Rows from block 6 of the encoder, named by matrix and row number. Rows with one number belong to one channel. Each number is 128 + 24 x the weight over the matrix's rms, rounded and kept within 0 to 255. All counts start at 0. Numbers have three digits each.
# convs0: expand pointwise conv (encoder.blocks.6.convs.0.weight, 960x160x1x1), inputs 80-159
# convs2: project pointwise conv (encoder.blocks.6.convs.2.weight, 160x960x1x1, transposed), outputs 80-159
convs0.671:117181132097112109103118120172150147111145144133112151117101119146143124138108123156125137128107141156141093106130112101120110114144120150117107136117137134159131144115114108109130145125142109097104137108117184147159145106136140170117134131
convs2.671:118099101121151133142101152098132147095102147121150109155150142120105100140141150067102140155140143121133150170110174161120131165143108144122139116116107124085122130174115185139133137123104114186149137153143079126088130161109119119107128141
convs0.672:124141141094140134123155106110121131146133119155072109156145105148188148143147133137082158166127092139144138086094086177113167102157095102123064166123141145143146194133137131113184105130137028131110146099111137156078141121119168120132121149
convs2.672:166105114143153150091143160105127125162179174110152149109148122107146144172144142117094120173112143151139134126151081123170149161155077158157099123098104150143092176121137156108191147133082081119102131119128137124126123135160144140138102151
convs0.673:145128147130119102110154126112112106130121094108140110129115137130118099133125125126135116115131113087108116105127136116116112116117090094132114098177145115133120097131104132134112145122120125111111150105142136110134112105097123095133146146
convs2.673:106097116104162112154106140122152160111131157154135141136155162103105098143164149119108145157153156148172151154099146149115108133152131143102120109105119125115108142151125116102145143131127115141150110136147113144109138144127110149123142152
convs0.674:141137148105124098125106130135159140126139120133109154110127102103143136146094135151123142138113121164133123096124126123098099128124102129117132149150112150143107156124110143088141128131127092105102125096092149147173130111167106114161138116
convs2.674:109095112117152120140108148109146152105124159169154138151143146114098102164168168094100134153155160130174150157100158151121107143151121147099105111107114130095114139164118133123137159123117122149157102160157098133102143144098115147108146155
convs0.675:114100064105105141165119120173082104138152126161175126105146131138128133090125123117118108105132154110171129108117138111092125106133148088120135099113140111093135118114159123128131127128113105114126119126131118104139126142162135124148129116
convs2.675:150135165152151133136141113119117132124148116113080142132134125147127177161147126113122162155088130142088124121110127140140110129076131159119114133107151099170146135133131131128145094154189125160109115147142087177135105122113097129119169135
convs0.676:118129174124167091115115114121150139124130157141121080154109133137126148145101171156132116108106098129118130133152091135111134103122119128084113178105128148163160216150121127103160081122096133131112145124128127163106122146126121065141124127
convs2.676:115138123119150099145091110123117112107165148156115136151130136143124176151115130130142110102114143133136113072146114124132158120138057113142115162146087102112108143174128154085138093133127138129117109140120140132101120126128117133160103117
convs0.677:135150130112112121136102090134169134110134132129106111137096102132126111125125123162144135132104123135133112097146090132131130115126119168103142156134121156161115147111147096105123155130121142108141102116113132168164136112114136156162151113
convs2.677:119101117119146122134116157097131152101109157117166127155130137127124115142147147084100140153153154142140151179102180136130118149158126126125119112120100116074134148167113183144138120135104122170127150161156108117079138156121114120093112148
convs0.678:158125139108141147107109096183110130166096125151131118150107136093161125103111102101105125122141123091173153148128105115146103145111138126104109117109109048103045165104119167119136081133100154146110090145173125133123128157086161088146133158
convs2.678:125122104119116130098145152140138120120160095136150136097151148156118120123145142140105140177123121104115164093173153138133114166162123112146161145158130118134169125158145122128113131161094112104135159154115112070146060144158097163147148112
convs0.679:128135130145129141132098131107111134105124142147133111145143101153097125133161133141138053129136071176093114134139145148113118147116166170167072137147082153094145136106120124135120126136143122180143108104135114152111119121128164133116137123
convs2.679:132149143110104109132125163133125128098135136132144137098119144105146129132146111124156149140151160153145122150155144086103108133125118151127154119135135123146145170109116185127117137130088120147101128138111127123059125111140162138143080147
convs0.680:083154160101098144128104105146142106122151107115108204099143154139094145126158112139162126156150157127151118117121173141141143107138108132134150172126071137146141144132083143125131127136155188106145129142106089115106153100083157106127115124
convs2.680:144182120164111141114109139155153113114089086131112113124119107114111128147142107148158128111154127134172142155132136092144090155138119099104120129171088142061167146104089103142106076081114131164152096143139137123114136060151121099105121149
convs0.681:144123195157145122116104131115133126102121147105110172173088110108141121125152149136118092112111105144099179095109121126128164117137108132135128140140113153119098151125107133108095137093187155165150142126100096124180079137105079136102153135
convs2.681:145115107143127115137104123152127084117114185131120125155108159149119080148161100135182128122131102100077145104104141159120121125146102121137108155114088114125164125098135121087124184162147117124177145130121117123147185096153115089123095124
convs0.682:126133135125085148141154197063123111130141138142181127157205108112122104164117169096164098144082098103126090073138109144196104115123060107116119109153137176123096104170124133130154128081129103144101150123107101146165142119163148115129129108
convs2.682:114155110149157065115104135141137158099127094089102136155077109125145147077147131130109185101234129144127115114108135119168060087100124100094135112158139144127074114076137109128119083115127137144050168077046119165120148065134181104077115094
convs0.683:120132139105134133115112143139151133109094119169110124112157116131151147129133138140142107137118097115126112122116112150150105129115133150127115145125134131117096169116111139111125116136115112148140108137129153158150113144116111111110164119
convs2.683:127113143129152141125140127124163146112130149138121147136139150105105123115157137133118145133129127119141141150121130135140125138141117142113108121095117140140120130129112122135134169127100119145144129153143111152120159137105118139121160145
convs0.684:116131150094141106172103113183152160074045151137144155102112145154139099167104107144137136087145114116145145156133132123120141100105078133107172112134165165117113090143114089091115133093155139135124111185123104128159056120165094086101112128
convs2.684:135145124150119149104122132103110123163142142102135160123161136116148138159120118132118112155139128151109130133137132094135126132161105163105138143108154109106160201091113129146154125153083155114140120115098155134120178128088103140118171132
convs0.685:127159105131113121136111107103104168131138135118143091111129159169101148150143165114094118152107152124144144094153116055095141090082114124110129122158115116149146127078088159132126115179172191121171114073143115165176195129141129143103116149
convs2.685:111143117138161106102151101163160121173162130147115154129151150082116126139098113184162172138162126137129091101132138184147078151162128138156152136123118151079116161141122111127158103145096089090115114175125184135109133155160142139127155081
convs0.686:114128179086126090153084153081125109113144118128156145123174150115137129126104147149122116158153144131098147156149112144091133143105157126096117120153083124141134083143158120164121111088125151157126134145152090149163132135123111154100134155
convs2.686:125093117105122150109103129123125103105112143104170150152145142119111096141137153105089101155160105088101130137103135165123121144114128142106124129110144093132134113125137097131131142158149145136151121131143112145168149147134108137095149115
convs0.687:155108140096147139113099095160145093128125160119100144092153145127125172148098150129167142122143121119141122134136132141137152149138115125160153153130137154123158163138095124136183080164148109128125113113091146152097103089149152156097123109
convs2.687:136128135111136093081147159127108103140131132112131147069111121153143115101137109114100157127162107134119121130091105155128105146143098119141131166104062143133147130125143156117172157120114124134158126107186109139102107125124094104107097118
convs0.688:137137132106111140100104120139103125134121093132158134090122105141136126129136139143121113127114129132126103102118148109087109086128115104136134093147125107145121118111123105142147125134143114105112132118117112086139097125143119115129144114
convs2.688:105105110122158113142120144116145151113122148162141145150154148102103111144148154111120140148143145124179144154105144141118103151139113150094112116116116128108113138147110121104140150103109131146137107148148111146115135150107104147115148158
convs0.689:139115114055153086120125132128093106138133178145141154096082135113111143135123122119109157122115120139154128107098104149142130142166142108145110151101164136108132148136191153118101112101127116127105143133153162150133150114184152120078119120
convs2.689:136141124163118122129201174140149109148152151109124131186123134145113109099093123145138118122147121137132099168104122151185140137091136139122142156098154151130133110084149142152116084103101112100147122112128118133168124121127068105090141123
convs0.690:137137176110146104111122091119175130092093127111065131155102136109124135122139115135174133119118147079113126129078106163163161162181107175116108171134095157167088143131106138124154121154120119076145148143132119152118117102103108137149109122
convs2.690:147120134087128141135102091095104123124115147127076127148172140106133094109178154131159134133095158097154105127066168111148167157167147166100157110130110137129115156152089117134155122120175113096115107126115109150111086132089098147125154103
convs0.691:151111149114181161102145149121108108150123147162177119135146079128101128149084159165107132145118108190164160136173103097126139118166151116139134119161114154123090144126150159174168094099119153135137154119168130159177163141213113098078120143
convs2.691:101143150087137151104106129127094126100125078164136118156145123143111115102131143142144104154075175149098176132144135057124129141150128137113112117162110108111120116146088124140140135099116195129137170122149092097099108092089104120118145162
convs0.692:128150157163128104085140143142139123092125124134166108138142131162100118135134145127130096133136141174098119140146103113135066056089152125161076171132145128085123153096167083141163121159164098137111106126184178129142133136116140120095127127
convs2.692:143118143115133119134142155136158135124138137115114068126119113124121118124140151163167141139118128162097114121136105141153131105106134129147091109139095142144136150115113125095173086143191087140120109131139135146121134137128135114127114135
convs0.693:120135096152166124142114167118137181087137171123172102123146118140119120130149115152118090120111144120123147140138097132146125115140133125140107162144126078133117118122153074140118153179075109126144166140146168152129099164102154120119115127
convs2.693:116107083148143108133135104095110152127108095135210102136097139125137136085138117136074127123161100121107169148156068119138178125111175153112117150094152097157105132120213094085104091108088130145119090117176165146181132148106129072150126099
convs0.694:113129116165140174068107163136122182106114123108130099161124172128114158079088131133111100180122145144161153147087102166156124157157138101157146131164057076149122133138133044144103117166108095174143094152162164183149183111119122170129133129
convs2.694:111143090144151145094078121118117201104169137146154134188140158075165126134094142147104087118095152134133142106066108151146106108178083171150103101074114118092102143137120075133105089139105150207118102171144110116151169035109111166143144132
convs0.695:144160152101110096091060127155139084119141116132067131132140167130132153156111116094113103192141105115121134132076090142113097092123115105132168128143103099117107153127096081134135110112111168146123129161080108116126154075107116117141107141
convs2.695:113140084151135117124148160166090134090105125144143104135127143144114149111124139137154125151117154133105135176133164128134156144096140138189118123143145099105137117138153150106082107086139169099161134104165136133138105179159115129153114114
convs0.696:145168125110121114182132098116097101134119138159129129091099119123138122100106076112071148132140160098144126119160153162134126152077154079137140122108099124165137111127100134101117142127116160064188164128125115122142073169159157203107138139
convs2.696:133130138095083061177142118132124157141102118128105115155074076154168156120152143144146115116123159124072098151086121143125142107125110157135152128159129157170068079133136153142089125070133142136118122144167137156141131097119147085141136078
convs0.697:142098166128112133158137147161138098084107147102126109110151136142119152104124125167096116152114116125135131151140130137148156153176101115129133140109115111131120144106146118079123123142108140204164120148125149112164103153121161165176125095
convs2.697:120125123135123122143147141151101165077117117112121126080109130154125097142137155112142140118119147132110124165111152138103123191126089114110141120144130114119132146114131183110072107157093120163127125179134172154143120165164131121147142130
convs0.698:148090117131137073146107137151107092108128147144135083100135140084166127160121133140143116128158145187115132149131121141104097140157186065129127155097084126120144160106076128094156133171132083151093122131104122146121119162150122173121125115
convs2.698:126120136173156134123109185131165141137095110147132118112174125113129101141110135126113138114120123139145143116133172116110104116134068091130093116151096119150114100126130111126143105113166168124103131107127102161128144088126134114105139123
convs0.699:157151147108147173160139101124116104120139145126145123156133063154101095149151206159115105126114118134115120122127107117143144108137109112167156136137119138107128137102101169093123131098118118140107145151157140130136138119151126100115136123
convs2.699:107152117143113099128132106074136129112114092094117138138128151156119173126074110123116112135116158131142121134123147128125155162113160162157127130141180178129128092144138092100153136103134121123107124126111115126111121148149115157119125109
convs0.700:147148125170124125112118104191135147132096070123132136125129139119144140106134154140134153148120094140149112130134127126147123134117139136103121132131105138123160146110100137142134091154125162157102155115139111084139096116133149143177134136
convs2.700:128099128110141140110091127099096122078171181114095148126164168120131143104085111155120134137146153152101140100134129138151119140112117129173153170101139129138109156098130121110140149145119116133118136143125082139095127086137130143115123143
convs0.701:091148119162110126154112125123097130147176128139133175125085149115165102159119130150121122156132127117153133144157130145124116115152152111155155084108171072104143128111107105156120140127118125140135135170125105115144111104132104116138109109
convs2.701:117158122137153108118139144085140167169109106134155146131081111112164095167139127131117121162140132088179144134148108156148108180136154139163131143103171102105116155084132137137164174128110122158157095185142147142132136159097141120146077116
convs0.702:139148087087081102107115159123122117093100148141170116113136107105151103086122138132122101111130139088096107124124082142151151102104126121160099097102135123081161125102130179175130164101131142084169103082101094076118127166124115173201155109
convs2.702:153108152113129132155104101122168139127155135139115154128128154124121152151155135117170152143116109138141124063114154134144132138104120131126114118135151089153090196135137117150172128154150112111096150141144155160123189148139164108118127096
convs0.703:138123064099104167116121146149079142126155114140145134126120132120142116102107115134122098119130143133145121109107169083098112097134143077113114087107142092102136065125135119130126137114113128140125110132133121117134133149139138136138104121
convs2.703:135107092090118128108120107112096157095166093144125149164102125125134077109109104152122099093102127116178148140145165083146140077141115123109087129115154106133121097121108138134091179138120124177109128161149150128146164129121161145104100134
convs0.704:123141136155134111052096152093169164174165147140125098142075073114100126190088143133129118167074096180091147096118109107050175086123124136121123123166048146117119181122159158164162109152168130138135132111127081154144175107129099141138133166
convs2.704:113112139142111120098129147132127162139185116137109126132102109083164109154115126125128078194104126155103161100119113126132149099107123151141128148139101126075120150145142122154179134203153155137135073134107095129152161132154107174109113175
convs0.705:136126113112156134121101149110104142092167100148127106108135116130108158133175111142083121146127143106141165135111123134140128147153090136141118103138131086122146138115109112124151138163102168124129118108131094151106125135141138073133134142
convs2.705:136116202091123120150144091112123151140137152146139143166144127143141151137106149099139124133135137136155108131147139107136138079125116112138143118138153155140127129099142130140125137106111120089132108145107103131093111135125139144142102148
convs0.706:134113166106122046131096143144148128152071097142113097147156179134175104096122098172133092125128102177173089105092129101112111137086154149174135168162089117094146106149203085181148136127114130155155119202107104134144196063119176130135124124
convs2.706:141133138131088118090158189189152118135112130102094114137117152158098124100099106155135144121161086114151116110126114102075089118117094140131119068146111151107142071087129163142125110160157112126141108152105124102118148127133152123142115133
convs0.707:109155129095117138074203143119123095109088135139115127128114132121133094121137145124142126155127097100135092177118109139148100113096118108142129090124143089130105069104162133104128162116115127133154110116169103132073105166096130069124120130
convs2.707:129129141110157152142135151108109155110118138160126132104139152120115104098130151111124144164122167144172185179112144140144129182178098138126152121116107131100141145157147155130147132118141115109152124145131138110147123103107132135120143138
convs0.708:165106171129109154110106095164165157115087095139167139108149148143099113160130125132088129156118101104172152115142128125123114120090120091077141113155144120153147128160101095143109101161155183131164100096132122131127060132139171153168126142
convs2.708:133125108136103159085130107155152138182094123112138133136144122141106115102136141104139118109144138092133096122116082168114122067124133132145153043110112138095126109158139162162125108148118059175115164112130153089143117183120171122187133114
convs0.709:126145124124113101102113141133116120131129106122147129105121097139126135142113126133129129133110127157109113092104146115117114107126118122145113136131137116148118115122117119105135139141138110118089131110117119120129100122143117112148161138
convs2.709:104109108111154117143117144124152147115118143160137146141151156106107105138162147112115135145143146122170149154106152144117110145146111143095120109108111128113108137154111126113141150115109122145149107150147116141111136146112109149115156158
convs0.710:143125130087156130090163122124100100144101201100161142097106150072110115054117152142112138113145144140132158155126104132172082123132121125109116109120142098168148123128123103170168126123142139113113094129091158152123117116103121149148128173
convs2.710:133137112129134153160101195124158136111165131160119152111159177088151146123125157117161153169097107160147145145128148100126100161162143163140136105100118102087102177163129147121176088133153104143179143148147161110106165136146131177087136155
convs0.713:129131112131121161133136128139079126150123127126158132105123119130134124120154111133141106118117134129133111121119142101116107083124123074163142089121136077116138105090132107148124126120134125104115131128136105098122124126124131127119131133
convs2.713:110115118125164110148119148123145139119126128156147145148156147101094109129145157105115144153142147113176138151105152142110111160152112136096116109114115130112109127165122120111141142105120125157138110141143104157111140164110114142118149158
convs0.714:192128123074139093139108104094130122120160104095135121153164148153091162135160128114120153148117138121142103121113094119089190152138131139098138071111119060112127077095109120142085151132154141122119069138110184155132103135163103175133086106
convs2.714:122130154175119154149122129137116150141086121140149153145126120103155115127148148118121139123115103127168149145151122132144127148142130129184098129099126162129125134137114096125128103110136061133149148120147106123162125140097161082153099105
convs0.715:121107125129129128170080098147134101108150089142135172123109154140145146109132123156120154141129118124144126109111119123123106159124161124132174103135159140107143094131161129120098146086099159109094088121111130129145151142098151122116148111
convs2.715:131118149119120088129082160125145095152122125160100137109098130131105107152137120096133125098156133157147096108125101125115144066145105115151095129144109140146116169113150129087136137134103118126115116120160145136139118173120147110140100115
convs0.716:114118162069102117100154122158096123099134130079111130154127136081126080152139136114160158084098142131144154134127113099096141129128138125099107113085131120126159178109102139077068155095126084132106141096123151112153099149148110159121118127
convs2.716:094132138167131164156128138087147113114137127118105136116147122159143090079120139143131104115130130110173133175129174157168142105146106134153139122125137143187116102103130109156115133117133166127161146143127102117141132111105089143146145119
convs0.717:089120084118104131162129108114134120145177092138159097120100077127126144121123112132133132103098154087147107145130092114144149112134154138127135121124133149157138122149109149134126216130115115174121133104139130134163131139097138167138131134
convs2.717:139120107107144131131122135126121117117086166109129108113131160101134133110133136093103122137161113143108146145115149148140121143125093114120142119136134100116132153132117155134122103144127089145147130132142142134110123138140120106101102093
convs0.718:134130153188133154104074154100148131156071097136123152156110145097131161135138128108138107128105129132106113140147111109138144109107128124124099122146119142149117150136081135082109117145150141165132144125125137120136109125103147171160092166
convs2.718:096130107136134128113126116163130136095113112116132094087125129118118109116142136129165121120117105100139130129145149135140117143118146115147109126146102095115104113155142085153116132157126098128119118106147145119131108149128112098125125125
convs0.719:086113134164137144128132132121147113123087075121116127145116117178130129142114118124169153140116116126115141113134140139127130123161136127126095123108137119156145136126135119134129079142130089161116115113116132110103110164136125113119130140
convs2.719:099122103106135124145134119145137149125102130181124157142160146124115110120153140133111122142145108109163140140117143128135109134117122150109110097104135128106120144108111111124143145104094139129136106146145098158130145137118123181127152145
convs0.720:082108122144112124129158128142134156091136137091106125088088138104143059150126096142145132132142147116153103147138102089197117157136119110134153131122154128104099144106170125125157096113150104091181111112112186117133117140133159131164146112
convs2.720:146149132138115129146123106121151134116131098153102121104116115134091103070124104144147108116097123136117148106152140113175104166115098129106101137123171147144148145131106149153129098102149115129154138135124097143105107079125146131116134152
convs0.721:134125159084144117132099109191117107116148154168092160096113138146145149124150148143100112105147122127104088070118149127100072099127105110140143139115143123138120163106152096081081119132116116126139161181111122116154131121161146158093107114
convs2.721:122133115139149113135132169096123163119133135121147117143149143113110114129132123075089152159173164131173140133113155154134158154157127143104138126117112112086137114169148177096157157109125122130115121112154136108106133184085121110123167159
convs0.722:121111120099121179130135135131135123112126173168127117117135169127131150139117123131121112127106153157153120149138107121140157129140180150112157140140116161147105172129150132106130125156121114122126144109145127160113152125159139149133149124
convs2.722:115109142117088122124119098113116145177133129137150128163130088129109134133113136115145108117143138133141104115127122134135110143084145111160126123116150168123134162146161105122105133133081123162158163135079116151136163149153124101146148120
convs0.723:153121137146106160074133129097136118120118147136083133127131147113131174113098140129129141108114116117113127092113116138083138137144082147088117135130094135153132152131111134092151141160135122115122110129116156121130131125131147149115133142
convs2.723:139114087124133128107092143111160126134139130133114113098125169080123159130101150154120171165117144142077145108139152117074152131122104131128128157171151102108132144135134119087143117144154113117129098097110160119123090118117160165104112154
convs0.724:132121104085128102152164087163105151109153154136117119118132122117137111107108090103149163123120144110131149147131076096134115162155117089098150124114118087124080115052160130157159152140147137132124138123170099114141110184137140092135085118
convs2.724:125096159126130140109147123107125111138156088141168142132107128158092156121144122143132077144141175130111122121115117141155117121075118149120148102116123114155166063169095140159113141139090120101134162110083083144139096112132138138147165119
convs0.725:122145226154085158128097163138138134120149139148144119159115129143149131149168142105132098132117087142131139123134116107155140110144102102136137150142123130119122133127101154155160150107097097105111109159114101179186174105093135069074103138
convs2.725:095130203145096154151150174176092182144120169140182156154128090096179112121179230070102098162136097141180110114090137130149173083156041100086161177118105162127147153107167156136180148087127092135114151124105123228218187060122131087051119145
convs0.726:131146089128163098110109171130146126057102152174139148135126158119139119152122109156099132131134165100120143142097085142152128108174072111156118153120158101200153084087159161137193141139117163090138146112110156134100089119104124087131121139
convs2.726:090150132142148122107105078083095133145144144157051153171114143121103118143087131122126143148107150155125123132160145106108135142119122114136121146118141140131155119148113167134131130127130145152106095146102109150137113098094166200117136130
convs0.727:094128130125112129138165112117134130138139122150115142116084084119102115137119117150135142104112164139151115147111091132133137095160132164111110141127124102146139123136110138145138175127115150137094130084135148134167107111079143168139142149
convs2.727:149127102126173136143109129107137134099111169110148093133124153123132130126125152077116133126129113129123141131147155133126121154137102117140148110128118138091109154144124152121139110135125106132154159153121121123098148139150130112105102117
convs0.728:133112192080096130083093119153150145085129139110103116133127106115126154147125140126123138137127108144098115096142124175126143134082144170173155156120127127140130172125084217136133132128142143136126128098102137133143134117159079143128116150
convs2.728:166121143067092121129094117143164141109144126084130124105103112121151100129121140141179115136117125141066066093112102161114111131116150099141155119150082118145161133128095122107140110164130180154075101098086125111134133113174075090143162163
convs0.730:120139118122101176128115146150105134140127103153086108181127102144169115086136111113139157129129092147110093090095135128114127096171111108095064141105097137113144148123162107142135147091113117115074126087130093114114152129153147113120135144
convs2.730:108122084107141143147132116181159142093159097169110177140118137133129099103139088133150149087162103086104123099135160148151123120142136111137098091130094142116119130115102111174121134092139139103159133120116112145154180114142105156146117126
convs0.731:122094131105171131141107089146140109106110135165124130074141118122129142098140140162167154149111127156111117116114125167178054122171122123135117172112120119129143171083113107129130131125118082154155113130166116066130145118081116180098156111
convs2.731:147117105108158137114116100159098127119139121159112119110138130096085121119127133129153125134122141127104120106103163134149108144163120102107106102106062097111149141080114148168107153210112146158119072128129060141139087132113115116147170133
convs0.732:134113110138147135126116124090144145119125077116125092100153118137165162103117153174110128140109120108144114151094119149102129132138166117155062139156126096136106123152196082116112157120107128160088096136153121113159098143109131129179133117
convs2.732:094111169156099135132100157113124137073189079121151115135120097116153106132150095084110116126139179131154094118118096129182155106147118133128155114128122151139122133146103039085137102186127147131097094117156119163135167125156083087159134102
convs0.733:130106104165147115112115116127147143120142123100108115124145150131120093154108130194138131111148113143111146107186122149126150105122118100145091077164135107114103136137127103140117117131146132105151146139115111115099154120155122080068139115
convs2.733:120120121122124077198117139101120167153114175124113130137139133132092112095158156122093132168143144135167136159097169128135119116126141128125140110104138119128131118154139152119142116114104127159150132144128131153100128124107113148103110148
convs0.734:114139131097114074140116148141108136158099161138132172130107132126124126126089132106106121152131134101159164165147119107147124117079122107125180115093168116085123127090087135173125103110126154106111143126101099117152084143128078143083129134
convs2.734:126122110099103086116092143121186131084117154107126108150128123155125184127170158179141153101098098162070068106114134119061120108127091107092126162161125105177122102138178136131102121144171061164097098108151089120098099097131186125103142108
convs0.735:106124172116124115104140103120166140107087140089094154141134128122126119138143136130137093127118134128117123101166146122123119143132132127120114146161094178152112150140146112117149128121151104157163126118108145160079140142101158126083122138
convs2.735:136138120154145121121116176136084154141150096150176141136158113158094109110110141158098129154122140132166204183169124107141159119116144134133139106099180094114156088152110192137123118115101137074168160143174131082179121114152097116157137138
convs0.737:134141098136120118117148163121109130149123126123152114143110105151146093143155100157135142097117107134114139120142141147125134113103163118130095187144099171136147162190109136105119101141124085136136148117152173126155124112111089132154145124
convs2.737:133170102116128137131097088119088090118149179103166130117139156104157112111107126107107145121141138150121102128111128124127120119132078123099153100080124108159133125085100151117131073142118120130124133160082090152076125077102150116114154149
convs0.738:125155087135129141165118110136145120110157112115166152113138130123139103134145121108118148122144118149137107136116155148147142171123145136165178060158164087149128119118115171135102175123137165113101146126132132152164111142166110149153142136
convs2.738:115142139101122078152071153118135106108168081118125126102093134110136125151132120112154158141143118139142126159151095121132133096102156146124179110135167092132098073155155174146149147133112139126083141107125112120095150126122102112128151120
convs0.739:148140109158132169183108157136110163093129106172155149125138120116144116136136132137108112127114138094076129134163069121184133102152131134137109130128139105128134132138113137129133131133125129117144118135131202104129107170115125110106141110
convs2.739:109110156110114104133178091074130115125102129111153113144102115154128144093101073129152155120132151157126107164111145138103165154095156148106131104115111164120135126132171128117127127098107117110144115121124113167131106167131086138121126137
convs0.740:149119078119141132114100120126121136118171132116122106172128102126112168170122124129118174163101124155112131142064141085123115124083087145133148147130141085136150117097117119134142152113090123152138118099145153147128054146160074127144119128
convs2.740:127077131140122144175146097143132143120104123115115157133084151130167076075144120128155063116126115090118157062130107111121150135172117137091141157113142154141119126160144090112116110175176095096117151122097125113101156114117119090127157112
convs0.741:112093126100108135156154124153112112119176110157123155137113146113152124120143149117140112137131145113130124088121142122142108100121135084133123103148144098127163106094150118135116192110136135135123093121111128095139102155148146156119133129
convs2.741:120092101089129111134137151134121143161140125142135124156126149113137050111123134097099098139131126094141150092129132121137119140087146102147109141143136117105124131078155140142099190119150114168128147110121130093181133132123148135100093147
convs0.742:135098106176090113103147159165125114076145156179132136150121108132132119147145134128124138117117082133118155130114160116135115194127164146149102126166074100127090119191099173159118142115119130103108113120093133132097086119143136127149123124
convs2.742:095127097116082148117161135137123120137106092127137149102116156128135117119114097176114121149140078086138104077103143144117122151126131140155102137134079121112107133144109129142103110126176099143131107081125141101097134136124130156096120101
convs0.743:138137105122104166093110138129072186082138185122121138135105132113088146086128120106087101142139077097136068115111148123147118142139081149112141086087142117146128153113085088111100084132120089125108146103094116109138083142160151115092145102
convs2.743:149140168115148161142122132135131152092166157152144125156119095086135154141165125104129106137115129116130126136116105130133110140079086097112125121114122127228092113145157125120135165125183068097105133108148164169150098169136163171111115096
convs0.744:159112115129102130128115159112203139087102105103140105155131143146131118150120140097181135119128079136130116135147136123136160136122128128154063134106115145123114102118136099183172118158124140129126123099166101124091101084185129131107119142
convs2.744:127107130164123134078064147102115140150063094136120138093125137109122139126137176080091105119098160108128150141117141097140149092114192121060171123185114111096129165157136111087135148143119111149111142119129131142128107190116127094128155111
convs0.745:148130126156096159143124155153088119134103107122138122148108152141134126138158152145106163089070148114123147121130091131155122112104113107163128108097169165108144128120116108130126124113102125115132146160128110110151121088133161166107097116
convs2.745:136116128108115154109158155144136111139095153059123136127108147141129157122142116154100171113116128125142143152132124201137094136153104124111171123146131162118120112095105133136106137107120121123134140139139135163122168094156172145110100127
convs0.746:107088101121114157108146129085102111090133118117163131148159116110130110133112121143130102124117122163104150118160110073069086126116117071182125119140160135086106103122162126142131147192112161164116134129117092110118130137138140129108120138
convs2.746:149093135100112060126167168137075097106142104133119150096075131100094106121096099116175117124065113122141141073107094165161120109135138094125122154117138075126123156114123140146145115119123188135125134130125142118108109156143129111131139110
convs0.747:127134117161131127179116139108078109135189143096140090119099173107162117136141114152166136134146129124138126158112120142114124175156143102109142132118177116147122086128111100120108139066142095157124152119160169141163055167130157140133131118
convs2.747:138104142123099139119077121123136100130136130129089155119137144106072110131135107133164135131130104179133096142124147113125122125168130128110156083127126134094125160148086143185170112164110154121098131137082113107104161114119098155094157138
convs0.748:116122182156123096162096114121145118102127120105138195139143149123148138138156112163138116118130127156141156143110138105125118200155136126121196102151124164117132113151137125113082130103167108110060107130118124157124153118087081157085137127
convs2.748:144135141150114140073130136133123144133166142118132124109109138123190160134121095147101139145105115164138140144147152141124103106124099093086142130164100149134124158110166119123134104133124127120106150120093123132166116122118130151099148105
convs0.749:140139145101136151140130165141123106124119138148115138119104130097133125119105133097148135128143149106140151134116115150154132139157137144103153158117121110136142169115110134117138111130121129169142137132147123131117093147122117119162155155
convs2.749:097108133126116127119141131119118143098161166140128159155120137103158117148127123157079155144114115136149104143150110096119124116111125137121121121132127127109094116130106089142120139141125128128139122118147122107151146119129127153122122108
convs0.750:152127178152105183136086085141125131161153136142141125132143100141133160145134121162097103119145128128124145150104117143144144152116167135112131189139122181129125103149131173107127099185124105139109106102116136147158182126151129167150131124
convs2.750:099172131087189023151164154177152114128119106120099128128116135138109165132065101116134134136119132171170086104159072132091148111155140142139170099138127068145100167113142086135127147103147092152110163096136125093134056139185063107171096141
convs0.751:114150152123154098117176137139123097109150119134117144139082132121109104159126128118164109138095127157130117130092136116112178157151112128107155156142158151137094124127122125107114111131158150123132122182143094143102140092128121126161138125
convs2.751:149146161142138110144119142096078132116101100128112135113096133160133094126118095098147115137075133147115153160134149116128168132108133139125146137163152145154127128134143108146113158125103170103154132193171143104120137082147096095071113174
convs0.752:112111065144122130144140099109148132144193100166153103112086069133111142139097118144157136100111144127128086138152065136143134095120151174127141129138136132142119112154131122123110165139115139174134107099124120152170141134108132162164127133
convs2.752:119131118092131127148104134112125101111078169086139110153124164112138109107152136095108119138143121137109151146102191125124130127125096099119130103163107102108130152119133149139147113130131107125132167167118139118108135126126137102092109111
convs0.753:145082130143128102173149135117195120122146134160146124097145106113135094167078088104107148172163154148158132152123097126132136144125150094150189152131159201149167104104148191112081114171137102125152127128140146187119111163132122138160152101
convs2.753:113119109161119127110160120113109140063158120136144123156138103077140119125143113146143161114140125101101151126132149120113116174158119110132060136083126094203102098146094159100151075108100150120130144099160162097144114137157150149122115127
convs0.754:135102096142116150127074115091127136113064096117140139127109178144158124137152142133137132115152110104182147129135151116121108138135095100134072140144108094122139105093126097168115147155159093146142128161124136097151145133102144121153143135
convs2.754:140112115111081148087100157122103154152142148107127147160082124124109117114082127148153151111130172121098110109105124167132161154110082167151169112115175165186124104153132116079137100090123157087163149141092096138121117068105143103120128122
convs0.755:139112154099121104126149123124075119160100126107165111130098151152082093111151109144116166120151128068110097120122101148149127101111141104117144092131111099139134107153128116164051176116119153128172145129141144108098125144102119140137146128
convs2.755:105099128126164107166109147126163155130136133150138141116133138108111108144159147125119136143132143159174139172107147135105132123144125163093133125092117112100093143163128120103176129120127106145123123134148118179099150158119113132123128167